python train.py --model="contrastive image-text model" --dataset="regions of photos with short descriptions (Visual Genome)" --train_examples=203450 --image_size=64 --crop_scale_min=0.7 --horizontal_flip=false --translate=0.12 --tokenizer="word" --vocab_size=6471 --loss="softmax" --embed_dim=384 --encoder_arch="efficientnet" --encoder_norm="groupnorm" --encoder_activation="relu" --encoder_weight_standardization=false --encoder_channel_attention="se" --encoder_depths=[4, 7, 4] --encoder_kernel_size=5 --encoder_stem="deep" --encoder_expansion=3 --encoder_widths=[40, 64, 120] --text_encoder_causal=true --text_encoder_width=256 --text_encoder_layers=8 --text_encoder_norm="layernorm" --text_encoder_norm_position="pre" --text_encoder_activation="swiglu" --text_encoder_mlp_ratio=2.67 --text_encoder_head_dim=32 --text_encoder_fused_qkv=false --text_encoder_bias="qkv" --text_encoder_qk_norm=true --text_encoder_parallel_block=false --text_encoder_inner_norm=false --text_encoder_positions="rope" --init="torch_default" --residual_init="none" --optimizer="normuon" --muon_scale="match_rms_adamw" --lr=0.0073 --momentum=0.95 --nesterov=true --orthogonalizer="polar_express" --adamw_lr_other_params=0.0017 --steps=3400 --batch_size=128 --epochs=2.1 --lr_schedule="cosine_restarts" --final_lr_fraction=0 --warmup_steps=170 --weight_decay=0.05 --adamw_weight_decay_other_params=0.05
Rows from block 6 of the image encoder, named by matrix and row number. Each number is 200 + 40 x the weight over its row's rms, rounded and kept within 0 to 999. All counts start at 0. After the name is the row's rms in percent of the matrix's.
# convs0: expand pointwise conv (encoder.blocks.6.convs.0.weight, 192x64x1x1), inputs 0-63
convs0.68,102,163,137,231,122,126,167,233,166,166,194,228,154,178,178,244,150,137,162,171,171,201,198,179,196,216,213,204,202,164,158,211,179,170,181,243,247,169,216,174,189,294,151,274,225,175,210,182,293,256,191,207,107,176,222,182,225,216,207,161,221,256,207,277,203
convs0.69,091,197,171,196,165,184,201,145,156,193,168,179,217,237,236,166,194,137,194,182,213,163,213,132,220,211,176,203,227,273,183,202,231,163,242,246,149,237,215,237,267,78,206,280,189,168,263,227,174,204,210,284,178,221,170,212,193,265,251,142,223,195,281,179,187
convs0.70,099,117,273,210,209,182,211,139,276,230,187,235,183,184,203,189,136,237,189,147,181,245,207,225,166,265,181,225,213,216,214,261,114,226,191,254,243,221,197,195,206,200,226,161,189,174,232,223,182,252,117,197,252,203,153,256,162,208,192,190,187,190,308,269,177
convs0.71,093,179,211,196,187,216,226,237,204,184,279,134,172,189,205,179,163,234,239,216,196,179,154,258,142,198,205,205,163,169,175,138,129,184,164,182,228,238,224,148,230,229,153,193,157,236,267,206,255,144,188,144,87,159,225,206,145,211,199,127,175,143,266,237,203
convs0.72,089,176,201,179,279,227,268,143,163,267,210,165,250,186,183,125,179,130,127,239,191,231,130,215,178,167,196,129,114,191,174,145,200,226,168,258,213,194,170,220,206,232,258,223,245,252,238,167,239,166,217,200,245,211,154,151,167,213,262,190,173,192,211,192,199
convs0.73,104,159,201,188,155,132,227,154,152,201,145,168,223,111,301,218,275,192,269,177,176,196,180,200,188,231,153,193,181,152,192,139,179,188,190,210,213,214,210,255,267,136,236,157,256,206,199,224,183,184,261,192,187,210,242,263,183,156,245,168,163,240,129,190,223
convs0.74,081,226,252,218,273,203,131,232,218,230,214,254,245,210,155,186,253,135,150,230,147,222,219,207,222,266,135,190,206,190,186,254,205,148,169,265,215,123,144,230,226,227,202,210,109,182,211,239,151,211,209,244,267,217,255,213,226,237,138,158,218,212,212,163,221
convs0.75,106,165,196,151,215,244,254,174,183,254,143,212,235,195,194,223,205,186,151,243,135,239,198,224,180,159,241,102,152,189,197,178,175,241,215,219,133,212,207,184,161,292,197,208,253,278,280,196,226,178,183,207,207,254,199,178,181,274,284,182,237,256,220,226,174
convs0.76,108,134,232,197,165,177,142,163,207,257,249,196,171,183,186,164,167,151,198,193,245,221,181,206,251,203,221,185,109,227,135,143,184,183,207,275,220,150,147,213,250,167,207,241,229,244,145,205,164,190,168,134,221,163,245,197,172,176,176,238,81,244,181,210,150
convs0.77,091,67,204,242,228,203,165,212,242,165,269,223,185,212,190,187,159,235,271,190,187,180,244,195,266,150,164,144,207,154,181,238,184,131,236,204,216,213,186,244,175,191,175,248,234,189,168,283,152,255,210,224,174,170,177,252,210,233,282,232,245,165,223,221,193
convs0.78,101,259,126,269,179,165,206,215,230,179,147,228,202,210,132,171,121,271,220,295,148,220,226,172,227,149,179,182,169,201,239,198,98,251,197,241,213,194,201,231,253,191,177,168,172,211,195,200,267,177,235,153,155,187,211,118,192,187,170,237,210,187,209,253,198
convs0.79,111,224,137,176,214,190,282,243,157,257,181,184,159,280,148,180,181,222,103,271,159,216,147,163,204,183,261,132,165,223,215,177,246,180,208,199,183,216,165,217,248,236,186,209,246,285,268,242,261,191,191,216,197,187,153,186,202,223,220,196,244,196,182,250,153
convs0.80,090,213,171,232,226,140,218,123,254,219,188,197,203,266,210,177,184,144,245,157,276,248,257,219,189,250,207,181,122,190,204,196,233,235,150,150,144,149,219,212,212,247,229,190,210,198,250,179,220,127,146,143,178,181,306,209,157,161,213,223,175,213,148,169,171
convs0.81,107,170,167,205,232,162,115,214,172,233,166,149,230,217,146,181,288,250,245,196,207,193,202,193,242,190,96,192,202,194,227,138,198,156,204,174,226,212,189,168,250,153,218,249,207,205,273,260,212,203,211,205,317,186,236,177,208,173,137,166,234,201,168,266,167
convs0.82,099,190,196,129,106,223,231,164,206,157,202,195,215,282,152,204,192,111,144,172,192,139,223,245,119,124,214,250,158,180,185,191,190,229,246,149,305,245,171,182,238,215,201,165,141,244,159,216,234,217,186,189,194,207,221,214,180,176,197,210,249,187,245,186,217
convs0.83,092,224,175,138,216,185,272,169,161,258,208,206,230,230,142,176,190,170,141,239,254,222,132,213,182,231,249,150,161,279,238,177,249,214,168,233,136,230,144,216,222,226,239,193,200,265,266,187,249,137,207,187,238,135,135,154,198,150,242,168,220,177,204,215,188
convs0.84,104,151,222,246,206,177,179,186,248,204,190,176,163,248,244,234,205,201,203,190,151,209,266,176,275,190,222,254,211,220,165,200,249,167,208,216,206,153,183,319,208,260,210,281,174,192,180,218,254,225,257,211,205,295,166,221,185,236,200,215,179,246,263,298,188
convs0.85,089,130,199,146,272,211,224,161,101,168,223,163,264,224,196,148,219,225,153,218,135,216,192,208,97,183,139,183,159,230,190,247,212,158,184,191,168,150,195,220,208,174,247,223,170,213,210,127,199,175,215,211,174,144,192,206,163,246,282,134,169,230,198,186,238
convs0.86,094,259,266,215,143,208,182,183,280,215,221,185,119,160,197,161,229,228,145,149,237,224,195,137,234,152,198,261,168,181,166,155,245,223,189,187,219,191,171,170,232,188,247,178,236,252,151,157,205,162,201,250,194,237,265,278,188,269,190,219,265,156,261,174,198
convs0.87,097,159,194,245,246,246,186,171,232,192,279,221,194,176,220,146,204,196,274,214,154,176,258,212,178,222,178,153,192,159,244,168,151,215,273,230,231,191,205,113,238,198,255,168,148,176,164,218,128,186,205,214,208,269,173,283,151,165,267,189,217,251,199,183,264
convs0.88,109,213,177,261,207,250,246,194,302,250,133,250,127,188,227,157,255,169,170,182,220,249,255,212,167,197,219,171,147,201,258,205,226,249,269,169,170,199,200,134,185,240,210,204,284,157,176,217,204,222,238,223,185,145,184,247,284,179,189,157,222,235,193,192,221
convs0.89,099,132,207,221,214,179,181,211,203,214,207,162,192,264,176,215,116,234,256,222,230,203,196,221,163,262,255,205,151,152,145,192,144,249,220,146,297,178,226,281,200,188,250,243,238,140,186,208,181,160,187,162,258,213,244,183,221,269,259,247,228,196,175,165,158
convs0.90,106,247,154,193,180,132,132,183,185,204,185,161,217,139,160,184,147,220,242,128,245,249,219,282,198,220,183,291,255,262,223,250,199,177,167,230,170,196,208,194,163,227,167,182,230,129,157,182,271,206,207,202,262,223,210,245,253,172,231,198,191,131,232,155,176
convs0.91,083,230,244,145,208,246,184,198,216,232,255,192,146,203,156,133,195,161,228,184,229,244,221,232,203,185,169,179,151,197,272,145,258,258,184,247,181,118,194,212,184,191,265,227,279,159,218,126,154,245,177,139,280,166,198,176,206,156,243,201,203,201,166,134,189
convs0.92,089,183,292,192,255,249,225,120,234,229,210,232,229,205,164,170,147,157,178,196,185,206,133,219,176,153,141,274,186,233,174,227,155,139,190,281,163,214,247,203,144,182,198,166,222,305,174,178,249,249,222,156,187,218,216,227,199,234,226,198,160,197,241,173,246
convs0.93,113,206,148,162,192,223,179,169,133,181,153,194,189,200,192,201,256,170,240,168,155,236,163,188,221,201,180,110,187,240,170,147,155,231,235,94,314,234,195,244,130,158,229,191,241,163,237,158,194,182,256,197,188,246,226,241,200,163,238,209,233,222,186,197,269
convs0.94,088,143,214,189,210,200,218,134,186,168,226,237,196,201,195,266,115,193,199,186,187,224,153,221,167,184,223,162,256,158,254,234,223,232,187,284,159,193,214,161,181,239,278,189,155,295,227,224,220,176,196,153,207,148,221,130,196,197,298,249,153,149,200,240,173
convs0.95,112,182,145,224,190,213,183,134,204,227,251,126,179,300,157,205,216,178,211,225,191,221,178,201,175,205,236,151,117,158,194,167,120,226,139,244,178,146,239,228,219,159,250,207,221,223,223,242,206,174,221,177,254,265,286,163,214,224,240,141,154,224,142,192,201
convs0.96,099,108,233,196,106,154,195,168,215,168,176,175,216,151,184,210,160,166,152,179,228,195,253,170,238,227,229,201,180,219,187,127,173,180,199,229,209,151,191,296,269,262,208,183,148,194,165,229,146,195,176,168,188,163,202,176,195,112,157,171,143,230,242,151,145
convs0.97,105,165,258,191,156,182,156,179,216,209,194,144,216,204,263,240,304,148,143,226,171,247,216,92,243,210,181,166,140,220,148,214,230,244,261,154,249,212,245,261,225,129,226,171,173,229,222,193,223,237,207,184,180,189,182,225,194,171,158,256,226,185,221,141,218
convs0.98,100,159,217,253,144,109,196,221,211,127,207,171,178,256,211,175,270,123,146,207,148,157,215,198,256,247,260,176,152,194,168,224,214,253,219,203,244,238,267,203,173,201,214,203,280,180,253,214,213,239,180,238,188,237,207,186,215,180,205,263,129,200,233,154,251
convs0.99,091,177,242,137,185,167,165,183,220,157,250,242,214,149,223,217,218,206,149,213,151,130,193,158,220,281,168,228,173,215,183,245,249,194,246,157,235,273,253,210,209,220,161,196,253,208,278,195,230,185,243,184,166,263,212,142,197,87,193,223,190,232,198,156,263
convs0.100,096,146,233,159,170,131,178,171,212,170,187,235,226,146,228,206,231,135,164,205,200,127,178,147,208,246,212,209,166,238,165,202,275,201,202,125,260,232,214,223,173,215,170,187,217,225,269,231,226,183,217,204,205,249,185,157,226,125,174,264,211,240,277,140,291
convs0.101,107,214,191,203,216,227,200,244,231,226,196,208,178,213,147,248,179,192,170,203,268,213,212,205,157,150,136,141,177,125,233,269,237,165,250,190,137,218,151,240,239,230,192,196,258,130,159,173,262,140,228,149,178,266,203,249,281,158,228,256,241,182,220,214,158
convs0.102,100,213,206,186,187,193,216,224,205,161,253,265,195,164,213,177,201,186,191,195,200,228,182,239,188,199,144,153,155,121,149,186,237,220,249,217,256,125,222,163,156,135,225,140,283,183,172,110,191,236,230,252,191,205,236,178,271,247,166,198,100,251,202,197,162
convs0.103,103,283,232,146,236,250,260,214,146,219,137,192,256,176,96,151,193,149,205,140,176,184,227,219,201,235,165,127,126,297,135,142,183,215,206,183,252,207,195,156,200,149,230,199,157,198,215,193,206,168,212,169,188,242,224,222,163,217,234,239,207,213,185,214,201
convs0.104,086,166,210,157,153,189,242,184,103,164,186,254,179,235,299,201,248,205,204,236,154,222,254,179,240,120,217,187,171,180,210,179,198,237,241,164,183,254,272,206,253,215,160,244,229,185,253,229,287,190,193,196,200,242,244,174,147,230,199,191,138,244,221,148,170
convs0.105,103,177,232,162,148,156,256,167,205,217,286,201,163,229,213,167,301,169,207,256,216,148,218,208,179,216,275,180,199,214,270,167,159,190,196,119,225,166,132,223,186,245,133,208,233,198,206,206,201,180,118,163,177,249,189,157,179,247,219,258,163,257,232,220,196
convs0.106,108,184,227,275,180,192,215,229,195,213,225,250,104,232,120,125,226,237,161,218,155,239,142,209,144,226,220,167,183,254,190,183,224,226,217,223,203,210,228,266,195,191,205,216,165,250,101,303,172,148,259,198,165,262,169,172,187,202,215,182,224,174,170,212,205
convs0.107,095,223,184,152,191,220,170,122,182,196,231,274,263,172,243,222,197,209,225,162,230,135,209,213,253,206,243,268,182,213,215,212,301,227,143,271,199,241,202,169,228,232,182,147,179,197,187,191,251,233,150,152,245,147,218,130,224,138,188,153,226,163,225,175,134
convs0.108,096,256,235,138,183,203,174,157,227,165,164,161,216,201,147,107,219,106,250,205,164,214,251,242,199,231,155,194,178,180,165,149,202,238,195,204,254,179,198,180,180,215,209,158,160,189,270,222,175,136,259,204,177,193,219,117,185,196,136,226,132,160,196,142,134
convs0.109,098,209,163,221,187,199,205,174,245,137,249,178,200,119,143,188,216,148,169,169,212,213,128,121,217,209,199,215,157,185,149,158,248,191,199,138,209,199,225,165,218,186,287,116,185,203,163,186,156,252,170,251,214,214,206,200,141,117,202,258,160,233,266,237,238
convs0.110,089,161,231,169,168,193,168,169,205,188,156,210,176,186,253,162,176,165,279,232,184,221,187,210,136,192,186,176,192,193,188,191,152,216,169,170,285,235,256,132,242,246,220,122,188,199,144,213,204,191,147,267,225,275,151,279,197,153,121,190,224,183,251,221,263
convs0.111,100,145,258,195,144,196,114,167,185,205,154,215,223,271,186,201,223,239,182,180,177,250,95,235,211,160,223,213,173,199,183,236,192,146,201,226,197,173,211,319,153,207,208,133,129,195,197,198,185,173,183,141,140,196,200,151,170,137,189,253,245,207,195,157,208
convs0.112,093,196,187,175,291,268,202,259,183,146,189,246,224,229,204,233,188,140,245,222,219,129,175,218,202,177,238,239,205,221,231,203,260,212,175,184,236,201,210,251,176,248,115,162,228,196,218,159,168,160,245,213,211,235,184,188,184,240,252,153,273,317,185,146,236
convs0.113,106,208,200,237,196,230,112,256,156,135,179,244,200,221,203,146,222,190,175,190,192,194,228,199,156,277,189,251,195,221,240,222,190,177,205,190,141,179,175,131,206,181,180,200,102,216,166,190,187,270,142,225,302,171,214,215,211,181,208,191,280,200,199,96,159
convs0.114,097,192,151,210,150,197,182,257,162,185,112,241,183,257,191,172,225,202,180,132,195,264,176,264,140,205,228,174,221,93,122,231,220,226,193,200,246,222,191,193,266,180,223,225,213,249,173,159,204,231,212,223,253,193,236,181,173,184,258,178,192,275,276,151,184
convs0.115,096,189,206,221,253,185,146,206,237,147,272,148,160,176,235,252,172,211,199,258,196,190,205,170,240,155,89,251,217,303,203,187,146,220,234,147,187,251,257,175,183,192,229,216,163,227,149,172,159,257,226,191,185,196,208,236,226,220,181,210,115,197,275,211,203
convs0.116,106,227,260,236,210,166,151,208,185,230,216,207,208,173,231,189,180,154,220,127,163,265,246,198,262,204,170,179,166,165,144,238,185,289,262,238,277,236,224,198,140,179,242,230,236,155,234,217,171,229,223,180,144,255,171,230,175,191,139,233,214,287,155,226,251
convs0.117,119,197,183,225,239,185,280,253,305,235,245,184,224,144,230,127,140,198,219,157,122,216,175,186,282,241,163,186,175,130,225,122,189,195,183,192,142,174,201,216,253,221,230,224,162,197,215,165,242,138,212,204,187,221,207,222,181,150,184,139,222,169,192,170,152
convs0.118,096,193,202,212,243,161,244,183,231,171,175,222,164,196,192,216,141,228,211,100,135,167,239,171,215,201,243,211,241,225,147,215,196,251,153,193,241,178,192,123,177,248,167,203,142,265,160,250,115,174,212,278,233,189,268,195,184,219,236,217,235,161,118,171,161
convs0.119,099,110,203,222,223,238,179,153,198,199,158,275,105,238,164,211,161,168,161,152,229,196,214,222,199,212,199,170,232,222,140,174,226,174,113,140,172,178,156,168,247,206,235,163,192,270,196,243,226,279,209,184,194,170,154,251,226,242,231,219,276,252,235,199,175
convs0.120,113,220,122,277,269,201,134,238,231,160,239,176,176,231,172,93,142,195,176,158,193,227,202,248,232,221,141,227,214,160,136,173,186,201,238,218,175,215,219,300,179,209,171,169,146,192,172,164,120,161,241,174,195,206,181,242,269,212,183,200,204,218,222,176,183
convs0.121,100,214,255,145,207,214,208,211,205,240,234,211,217,199,197,225,334,204,208,207,198,196,264,225,117,139,225,165,275,244,191,208,220,166,179,187,157,166,251,221,204,202,200,179,240,249,225,262,149,152,143,139,157,187,165,252,122,215,239,172,196,240,203,172,252
convs0.122,096,202,234,254,164,239,133,183,142,110,162,169,198,215,218,227,250,227,187,169,136,225,189,239,261,214,194,276,225,231,171,201,142,226,162,216,144,274,185,171,195,241,208,179,149,105,176,257,228,142,227,208,155,180,254,156,196,181,199,260,243,178,206,167,191
convs0.123,094,209,203,224,161,200,202,247,242,186,226,165,207,200,156,191,220,159,206,210,96,187,183,218,125,224,267,296,213,294,137,173,202,175,195,178,225,200,224,261,205,295,213,218,180,219,136,220,201,236,292,220,225,192,220,256,206,176,164,199,207,227,133,226,241
convs0.124,093,151,198,204,248,171,167,193,195,190,159,177,204,188,208,136,224,115,256,221,196,116,171,171,204,200,174,193,215,161,180,169,193,209,266,187,223,268,146,199,236,200,180,196,82,94,247,122,189,194,193,211,181,253,195,183,244,194,137,201,184,222,190,234,127
convs0.125,085,192,220,193,180,137,217,233,192,188,135,252,215,147,136,135,166,145,253,168,226,180,190,205,198,219,252,186,136,261,155,191,190,221,198,248,216,193,224,169,121,169,173,150,183,215,168,208,263,198,186,210,101,197,155,180,218,172,72,158,217,166,179,215,222
convs0.126,094,196,227,244,240,176,187,187,251,185,204,183,188,220,154,214,189,159,140,161,181,174,237,155,223,119,148,170,197,264,165,192,152,240,297,213,217,278,176,222,320,212,248,166,116,179,226,197,208,221,218,187,189,164,142,155,242,148,209,192,166,235,204,197,152
convs0.127,114,263,156,153,198,187,202,173,272,193,147,167,145,155,202,176,214,171,290,149,205,162,170,272,221,230,174,238,247,219,135,225,271,164,226,170,147,213,110,257,196,256,234,144,268,207,181,154,215,202,186,224,206,241,218,202,258,156,204,191,215,153,221,181,201
convs0.128,094,234,230,214,161,180,111,130,121,234,158,156,248,198,215,220,174,221,255,189,161,193,118,129,241,189,229,268,254,260,221,252,178,216,171,177,177,225,123,237,272,191,141,212,216,205,207,132,222,222,183,158,193,255,238,201,216,201,166,210,183,200,217,146,201
convs0.129,122,220,218,189,243,138,189,146,271,220,184,252,224,223,255,148,307,178,242,217,214,127,242,191,210,130,174,200,227,160,219,191,215,215,164,232,252,187,194,237,255,201,236,226,199,221,215,260,214,205,240,214,107,159,228,217,94,256,168,234,227,181,185,197,206
convs0.130,107,154,282,212,136,163,185,222,223,210,135,193,193,205,213,160,122,194,235,181,252,181,165,171,274,148,258,252,214,253,187,226,126,239,190,167,189,144,171,249,205,184,222,251,160,211,182,258,215,198,148,139,255,197,150,218,206,239,194,277,217,177,265,165,183
convs0.131,109,257,202,202,221,148,194,166,221,138,133,227,226,245,230,186,238,184,181,215,191,173,188,224,197,255,163,219,201,289,226,148,97,186,199,203,231,259,236,206,233,270,206,213,237,268,166,135,261,252,134,227,241,209,217,249,283,199,170,205,200,166,163,229,215
convs0.132,102,269,222,249,126,194,189,187,241,145,191,167,181,207,169,162,244,232,183,199,214,198,218,268,176,268,189,171,214,298,247,216,213,157,196,239,196,301,238,166,262,202,184,130,126,216,123,172,151,211,202,228,249,243,170,179,234,202,167,181,236,205,164,237,197
convs0.133,109,179,237,246,203,236,124,195,96,171,184,231,181,208,268,220,214,217,154,165,161,215,200,242,240,206,238,199,179,183,259,238,113,156,237,155,180,159,258,230,197,156,220,171,155,213,259,195,171,177,200,155,185,190,148,213,188,226,172,209,177,83,217,215,124
convs0.134,109,200,192,257,184,232,163,226,170,196,177,219,155,174,218,158,175,225,171,192,182,269,257,207,166,164,152,206,283,249,230,260,160,201,216,194,106,206,87,246,243,273,196,158,155,184,256,225,158,161,239,181,220,165,214,257,243,181,179,236,180,200,232,170,254
convs0.135,102,177,231,184,219,113,246,161,250,208,251,198,197,200,190,154,144,270,170,149,209,183,185,223,241,247,246,207,228,243,224,238,151,244,224,277,202,129,179,253,253,172,178,184,159,212,186,206,199,164,233,166,266,211,227,191,169,208,193,250,117,201,120,273,156
convs0.136,099,219,169,248,179,234,72,183,240,185,185,135,183,214,241,240,174,241,149,158,264,227,211,272,170,185,303,193,195,215,213,216,290,228,235,162,225,204,157,173,193,173,219,156,154,217,239,147,161,209,270,185,188,193,227,190,178,177,165,193,169,169,145,236,198
convs0.137,116,214,228,232,164,240,112,148,172,236,175,151,230,198,194,176,177,231,240,177,185,228,219,220,278,261,218,235,216,198,266,233,244,232,236,163,190,179,121,190,210,180,151,175,222,134,199,206,216,222,195,150,177,168,215,219,153,160,232,247,260,64,176,208,241
convs0.138,098,185,189,218,171,259,148,225,123,193,161,192,192,169,233,229,172,242,191,233,221,192,244,222,196,260,193,246,199,199,188,226,238,177,215,129,146,186,154,218,223,238,260,273,187,187,151,222,317,131,203,266,243,251,170,137,191,188,168,221,186,184,294,189,193
convs0.139,107,196,125,276,212,185,125,253,195,156,223,148,203,220,214,185,175,227,184,203,228,280,186,255,266,154,164,228,184,252,212,176,199,224,226,256,235,232,182,221,256,204,187,184,150,200,171,82,181,248,248,157,221,220,150,220,214,150,250,253,199,179,136,170,204
convs0.140,090,213,197,186,234,185,219,159,181,174,160,212,191,173,104,217,244,249,239,190,214,268,128,199,163,151,192,215,167,163,161,148,168,238,192,135,207,168,166,239,106,277,212,190,231,209,201,156,233,223,244,192,205,146,196,219,137,158,288,279,177,221,195,220,151
convs0.141,089,165,174,202,285,217,193,218,245,212,233,225,103,235,233,116,179,152,166,152,122,209,195,231,219,206,202,169,250,204,230,236,125,172,228,218,183,238,149,203,137,167,114,258,179,208,169,162,169,238,233,264,257,201,204,168,193,154,239,229,186,222,156,203,177
convs0.142,105,230,215,251,136,217,154,257,187,238,226,236,246,223,164,128,218,212,251,156,185,126,176,168,191,225,172,238,200,240,252,174,262,145,194,211,169,140,238,254,229,163,211,210,227,227,108,311,223,200,215,147,190,213,164,199,217,150,235,206,234,242,156,166,208
convs0.143,106,181,162,260,264,168,120,207,187,151,179,152,166,200,216,161,154,200,245,198,238,293,201,212,218,152,219,215,166,242,228,229,185,186,182,184,204,244,188,238,266,160,151,155,186,207,203,74,186,232,230,149,149,220,166,235,201,152,209,211,279,172,164,234,239
convs0.144,104,235,138,198,161,203,222,219,218,185,163,181,200,194,155,150,220,244,251,241,239,242,187,160,185,153,253,154,236,235,209,274,242,207,212,237,211,197,209,157,215,166,167,158,218,151,136,224,186,309,170,182,188,193,286,161,279,123,255,209,213,128,207,191,225
convs0.145,106,147,198,180,257,252,228,189,191,196,168,202,165,213,213,221,180,251,247,229,121,134,153,231,179,214,204,179,76,249,211,159,172,247,171,173,270,182,250,185,186,259,134,134,214,189,157,192,194,190,275,247,147,190,208,132,231,229,216,205,197,232,248,220,190
convs0.146,099,122,207,287,187,199,116,201,176,182,145,214,246,262,217,155,268,172,228,227,144,198,195,190,198,184,195,261,127,186,148,177,193,254,208,182,173,195,216,199,212,215,135,248,226,273,205,251,136,178,185,186,157,159,253,208,240,226,181,262,176,243,173,188,271
convs0.147,103,171,216,214,212,205,175,178,137,238,228,196,154,226,133,253,168,186,210,192,188,115,213,236,147,205,277,108,228,204,237,215,216,242,157,203,197,211,237,209,283,229,158,163,150,199,219,138,159,193,196,118,203,109,147,167,156,186,160,223,193,204,181,132,175
convs0.148,091,126,183,210,228,206,238,153,183,253,202,204,271,209,181,189,283,150,297,186,188,180,250,192,186,284,217,203,212,222,152,256,234,229,265,164,187,273,214,207,234,122,139,160,175,128,226,143,180,206,251,203,176,188,234,200,201,222,209,149,169,206,191,227,156
convs0.149,103,138,207,246,169,147,234,204,223,171,130,198,172,230,140,170,173,244,158,217,207,234,168,148,235,226,192,191,260,230,137,137,209,158,218,240,154,187,218,239,162,180,183,199,113,261,212,168,217,137,174,131,187,235,220,105,121,229,213,211,195,204,158,250,198
convs0.150,086,206,223,236,210,192,135,202,222,219,197,170,226,119,230,189,215,282,177,174,188,296,179,150,230,196,228,239,226,214,228,163,130,243,212,172,172,167,172,247,201,160,241,268,219,220,115,196,245,131,210,224,174,261,287,203,158,236,163,241,219,224,262,182,207
convs0.151,108,161,187,191,210,167,222,229,172,118,199,267,252,255,221,215,237,205,213,125,221,222,190,254,246,226,145,135,173,210,197,187,179,208,135,192,275,184,233,206,225,234,230,146,190,202,163,190,182,277,232,245,169,280,176,208,291,225,225,267,215,188,264,151,221
convs0.152,098,276,149,184,278,167,227,240,168,244,178,197,208,152,215,145,198,196,188,176,243,188,285,230,225,170,174,193,222,185,206,222,200,229,220,211,211,276,219,259,239,180,180,154,289,253,119,193,155,232,206,174,205,224,264,266,241,192,232,242,122,189,157,235,238
convs0.153,110,131,128,178,195,167,178,174,229,83,129,198,218,216,135,189,194,188,189,220,135,231,236,252,194,206,227,223,193,177,162,220,133,238,91,194,153,193,174,182,201,216,168,163,177,181,217,194,250,207,250,206,213,164,162,166,248,248,207,191,179,293,213,191,258
convs0.154,102,142,163,195,164,162,162,161,206,175,220,193,174,255,210,249,198,171,273,204,181,233,234,216,176,231,206,209,187,145,221,190,196,252,88,240,168,133,169,184,240,142,223,169,230,198,159,250,279,252,165,173,245,213,211,138,155,186,170,255,110,162,168,223,220
convs0.155,076,269,142,169,181,234,192,217,171,84,198,179,150,206,184,206,229,151,199,140,218,220,247,179,226,168,226,159,272,177,252,179,181,233,212,219,208,223,196,194,198,205,266,297,144,146,230,159,226,212,241,207,171,161,197,168,161,185,254,178,277,207,179,123,249
convs0.156,105,112,216,179,240,142,151,188,260,173,160,146,243,162,164,123,220,223,209,137,209,294,166,250,172,215,137,193,205,214,201,223,247,232,105,200,223,245,181,247,237,213,218,190,235,236,132,234,240,251,216,199,247,162,200,154,177,201,179,228,211,233,237,190,167
convs0.157,086,232,219,186,160,168,175,192,131,116,221,166,180,209,109,159,236,144,167,125,150,205,244,190,190,188,160,213,224,220,183,189,197,222,184,196,208,179,226,159,214,155,261,169,163,274,186,215,156,223,271,142,191,194,174,227,209,239,240,226,242,162,180,137,314
convs0.158,099,225,138,260,239,185,182,236,215,163,125,208,214,243,241,102,190,138,160,197,237,184,244,223,214,170,155,144,162,231,179,218,211,99,205,152,158,140,205,151,189,181,213,224,234,235,141,139,207,189,185,210,237,239,173,170,226,207,232,126,182,211,203,237,121
convs0.159,102,152,201,175,210,154,186,198,204,106,183,246,183,224,181,170,216,202,280,223,208,151,191,272,185,189,110,168,152,233,221,213,190,163,174,134,217,210,266,201,195,187,183,150,154,161,197,172,137,254,269,242,170,251,144,163,255,177,217,203,209,225,226,120,261
convs0.160,094,167,228,246,163,228,153,174,231,100,202,200,170,278,192,209,214,163,195,192,191,195,204,222,207,323,167,141,177,184,238,201,216,191,235,172,215,239,212,222,207,140,228,216,222,93,239,205,171,247,196,315,177,216,205,180,194,218,235,282,230,207,188,222,228
convs0.161,096,193,176,217,206,137,224,170,265,182,189,145,228,132,162,243,242,108,248,146,169,242,212,195,203,185,149,189,139,260,187,244,230,224,219,139,129,124,202,178,204,149,236,182,143,139,173,217,174,184,245,226,192,246,166,188,196,195,198,150,158,253,227,156,257
convs0.162,100,269,217,174,170,168,160,219,220,199,208,198,154,185,122,171,226,232,279,170,237,201,134,150,300,185,275,149,214,219,193,171,222,203,158,189,185,212,182,166,202,115,215,249,208,141,232,101,238,166,174,209,219,205,191,206,199,241,195,164,165,244,210,123,157
convs0.163,103,288,194,260,184,198,193,120,159,145,178,127,248,193,179,152,168,182,172,192,160,213,247,262,128,230,181,253,152,223,211,176,172,158,165,188,184,102,189,241,188,203,201,180,243,181,183,184,255,212,182,169,197,232,151,128,177,131,224,134,175,169,194,246,208
convs0.164,090,173,225,277,171,219,189,179,180,184,181,186,145,150,163,153,236,160,190,220,230,237,247,201,195,192,163,157,222,179,143,213,219,135,224,226,206,178,256,215,237,262,300,189,93,201,178,204,166,158,190,108,188,226,105,159,179,197,251,214,192,213,248,211,164
convs0.165,118,183,208,173,192,214,175,220,203,159,159,233,127,164,272,165,144,178,149,179,265,154,194,214,171,151,212,200,219,218,281,222,199,216,199,126,171,179,193,210,189,213,108,250,248,205,276,130,216,198,177,238,213,223,148,243,259,182,160,163,186,173,216,304,223
convs0.166,100,201,215,197,144,195,152,149,192,150,73,263,183,203,228,217,187,237,233,188,156,215,188,196,316,256,192,193,202,195,226,217,219,220,154,214,179,193,241,156,201,200,204,166,122,198,180,128,169,255,204,189,234,156,187,237,196,182,296,202,184,214,195,250,276
convs0.167,116,198,153,241,183,192,182,176,226,251,205,160,206,243,116,224,223,116,272,203,129,222,189,195,134,244,153,229,198,205,197,208,214,255,199,225,192,180,197,234,211,157,225,147,229,127,205,180,182,217,271,203,221,162,242,105,194,205,174,213,117,121,233,220,258
convs0.168,102,174,224,255,188,207,208,165,215,159,156,154,250,123,185,94,222,187,209,210,187,183,271,247,305,169,162,204,189,237,250,272,223,237,190,117,145,204,224,187,176,235,236,204,219,178,173,187,166,198,149,196,158,221,153,231,266,172,152,160,252,213,215,197,230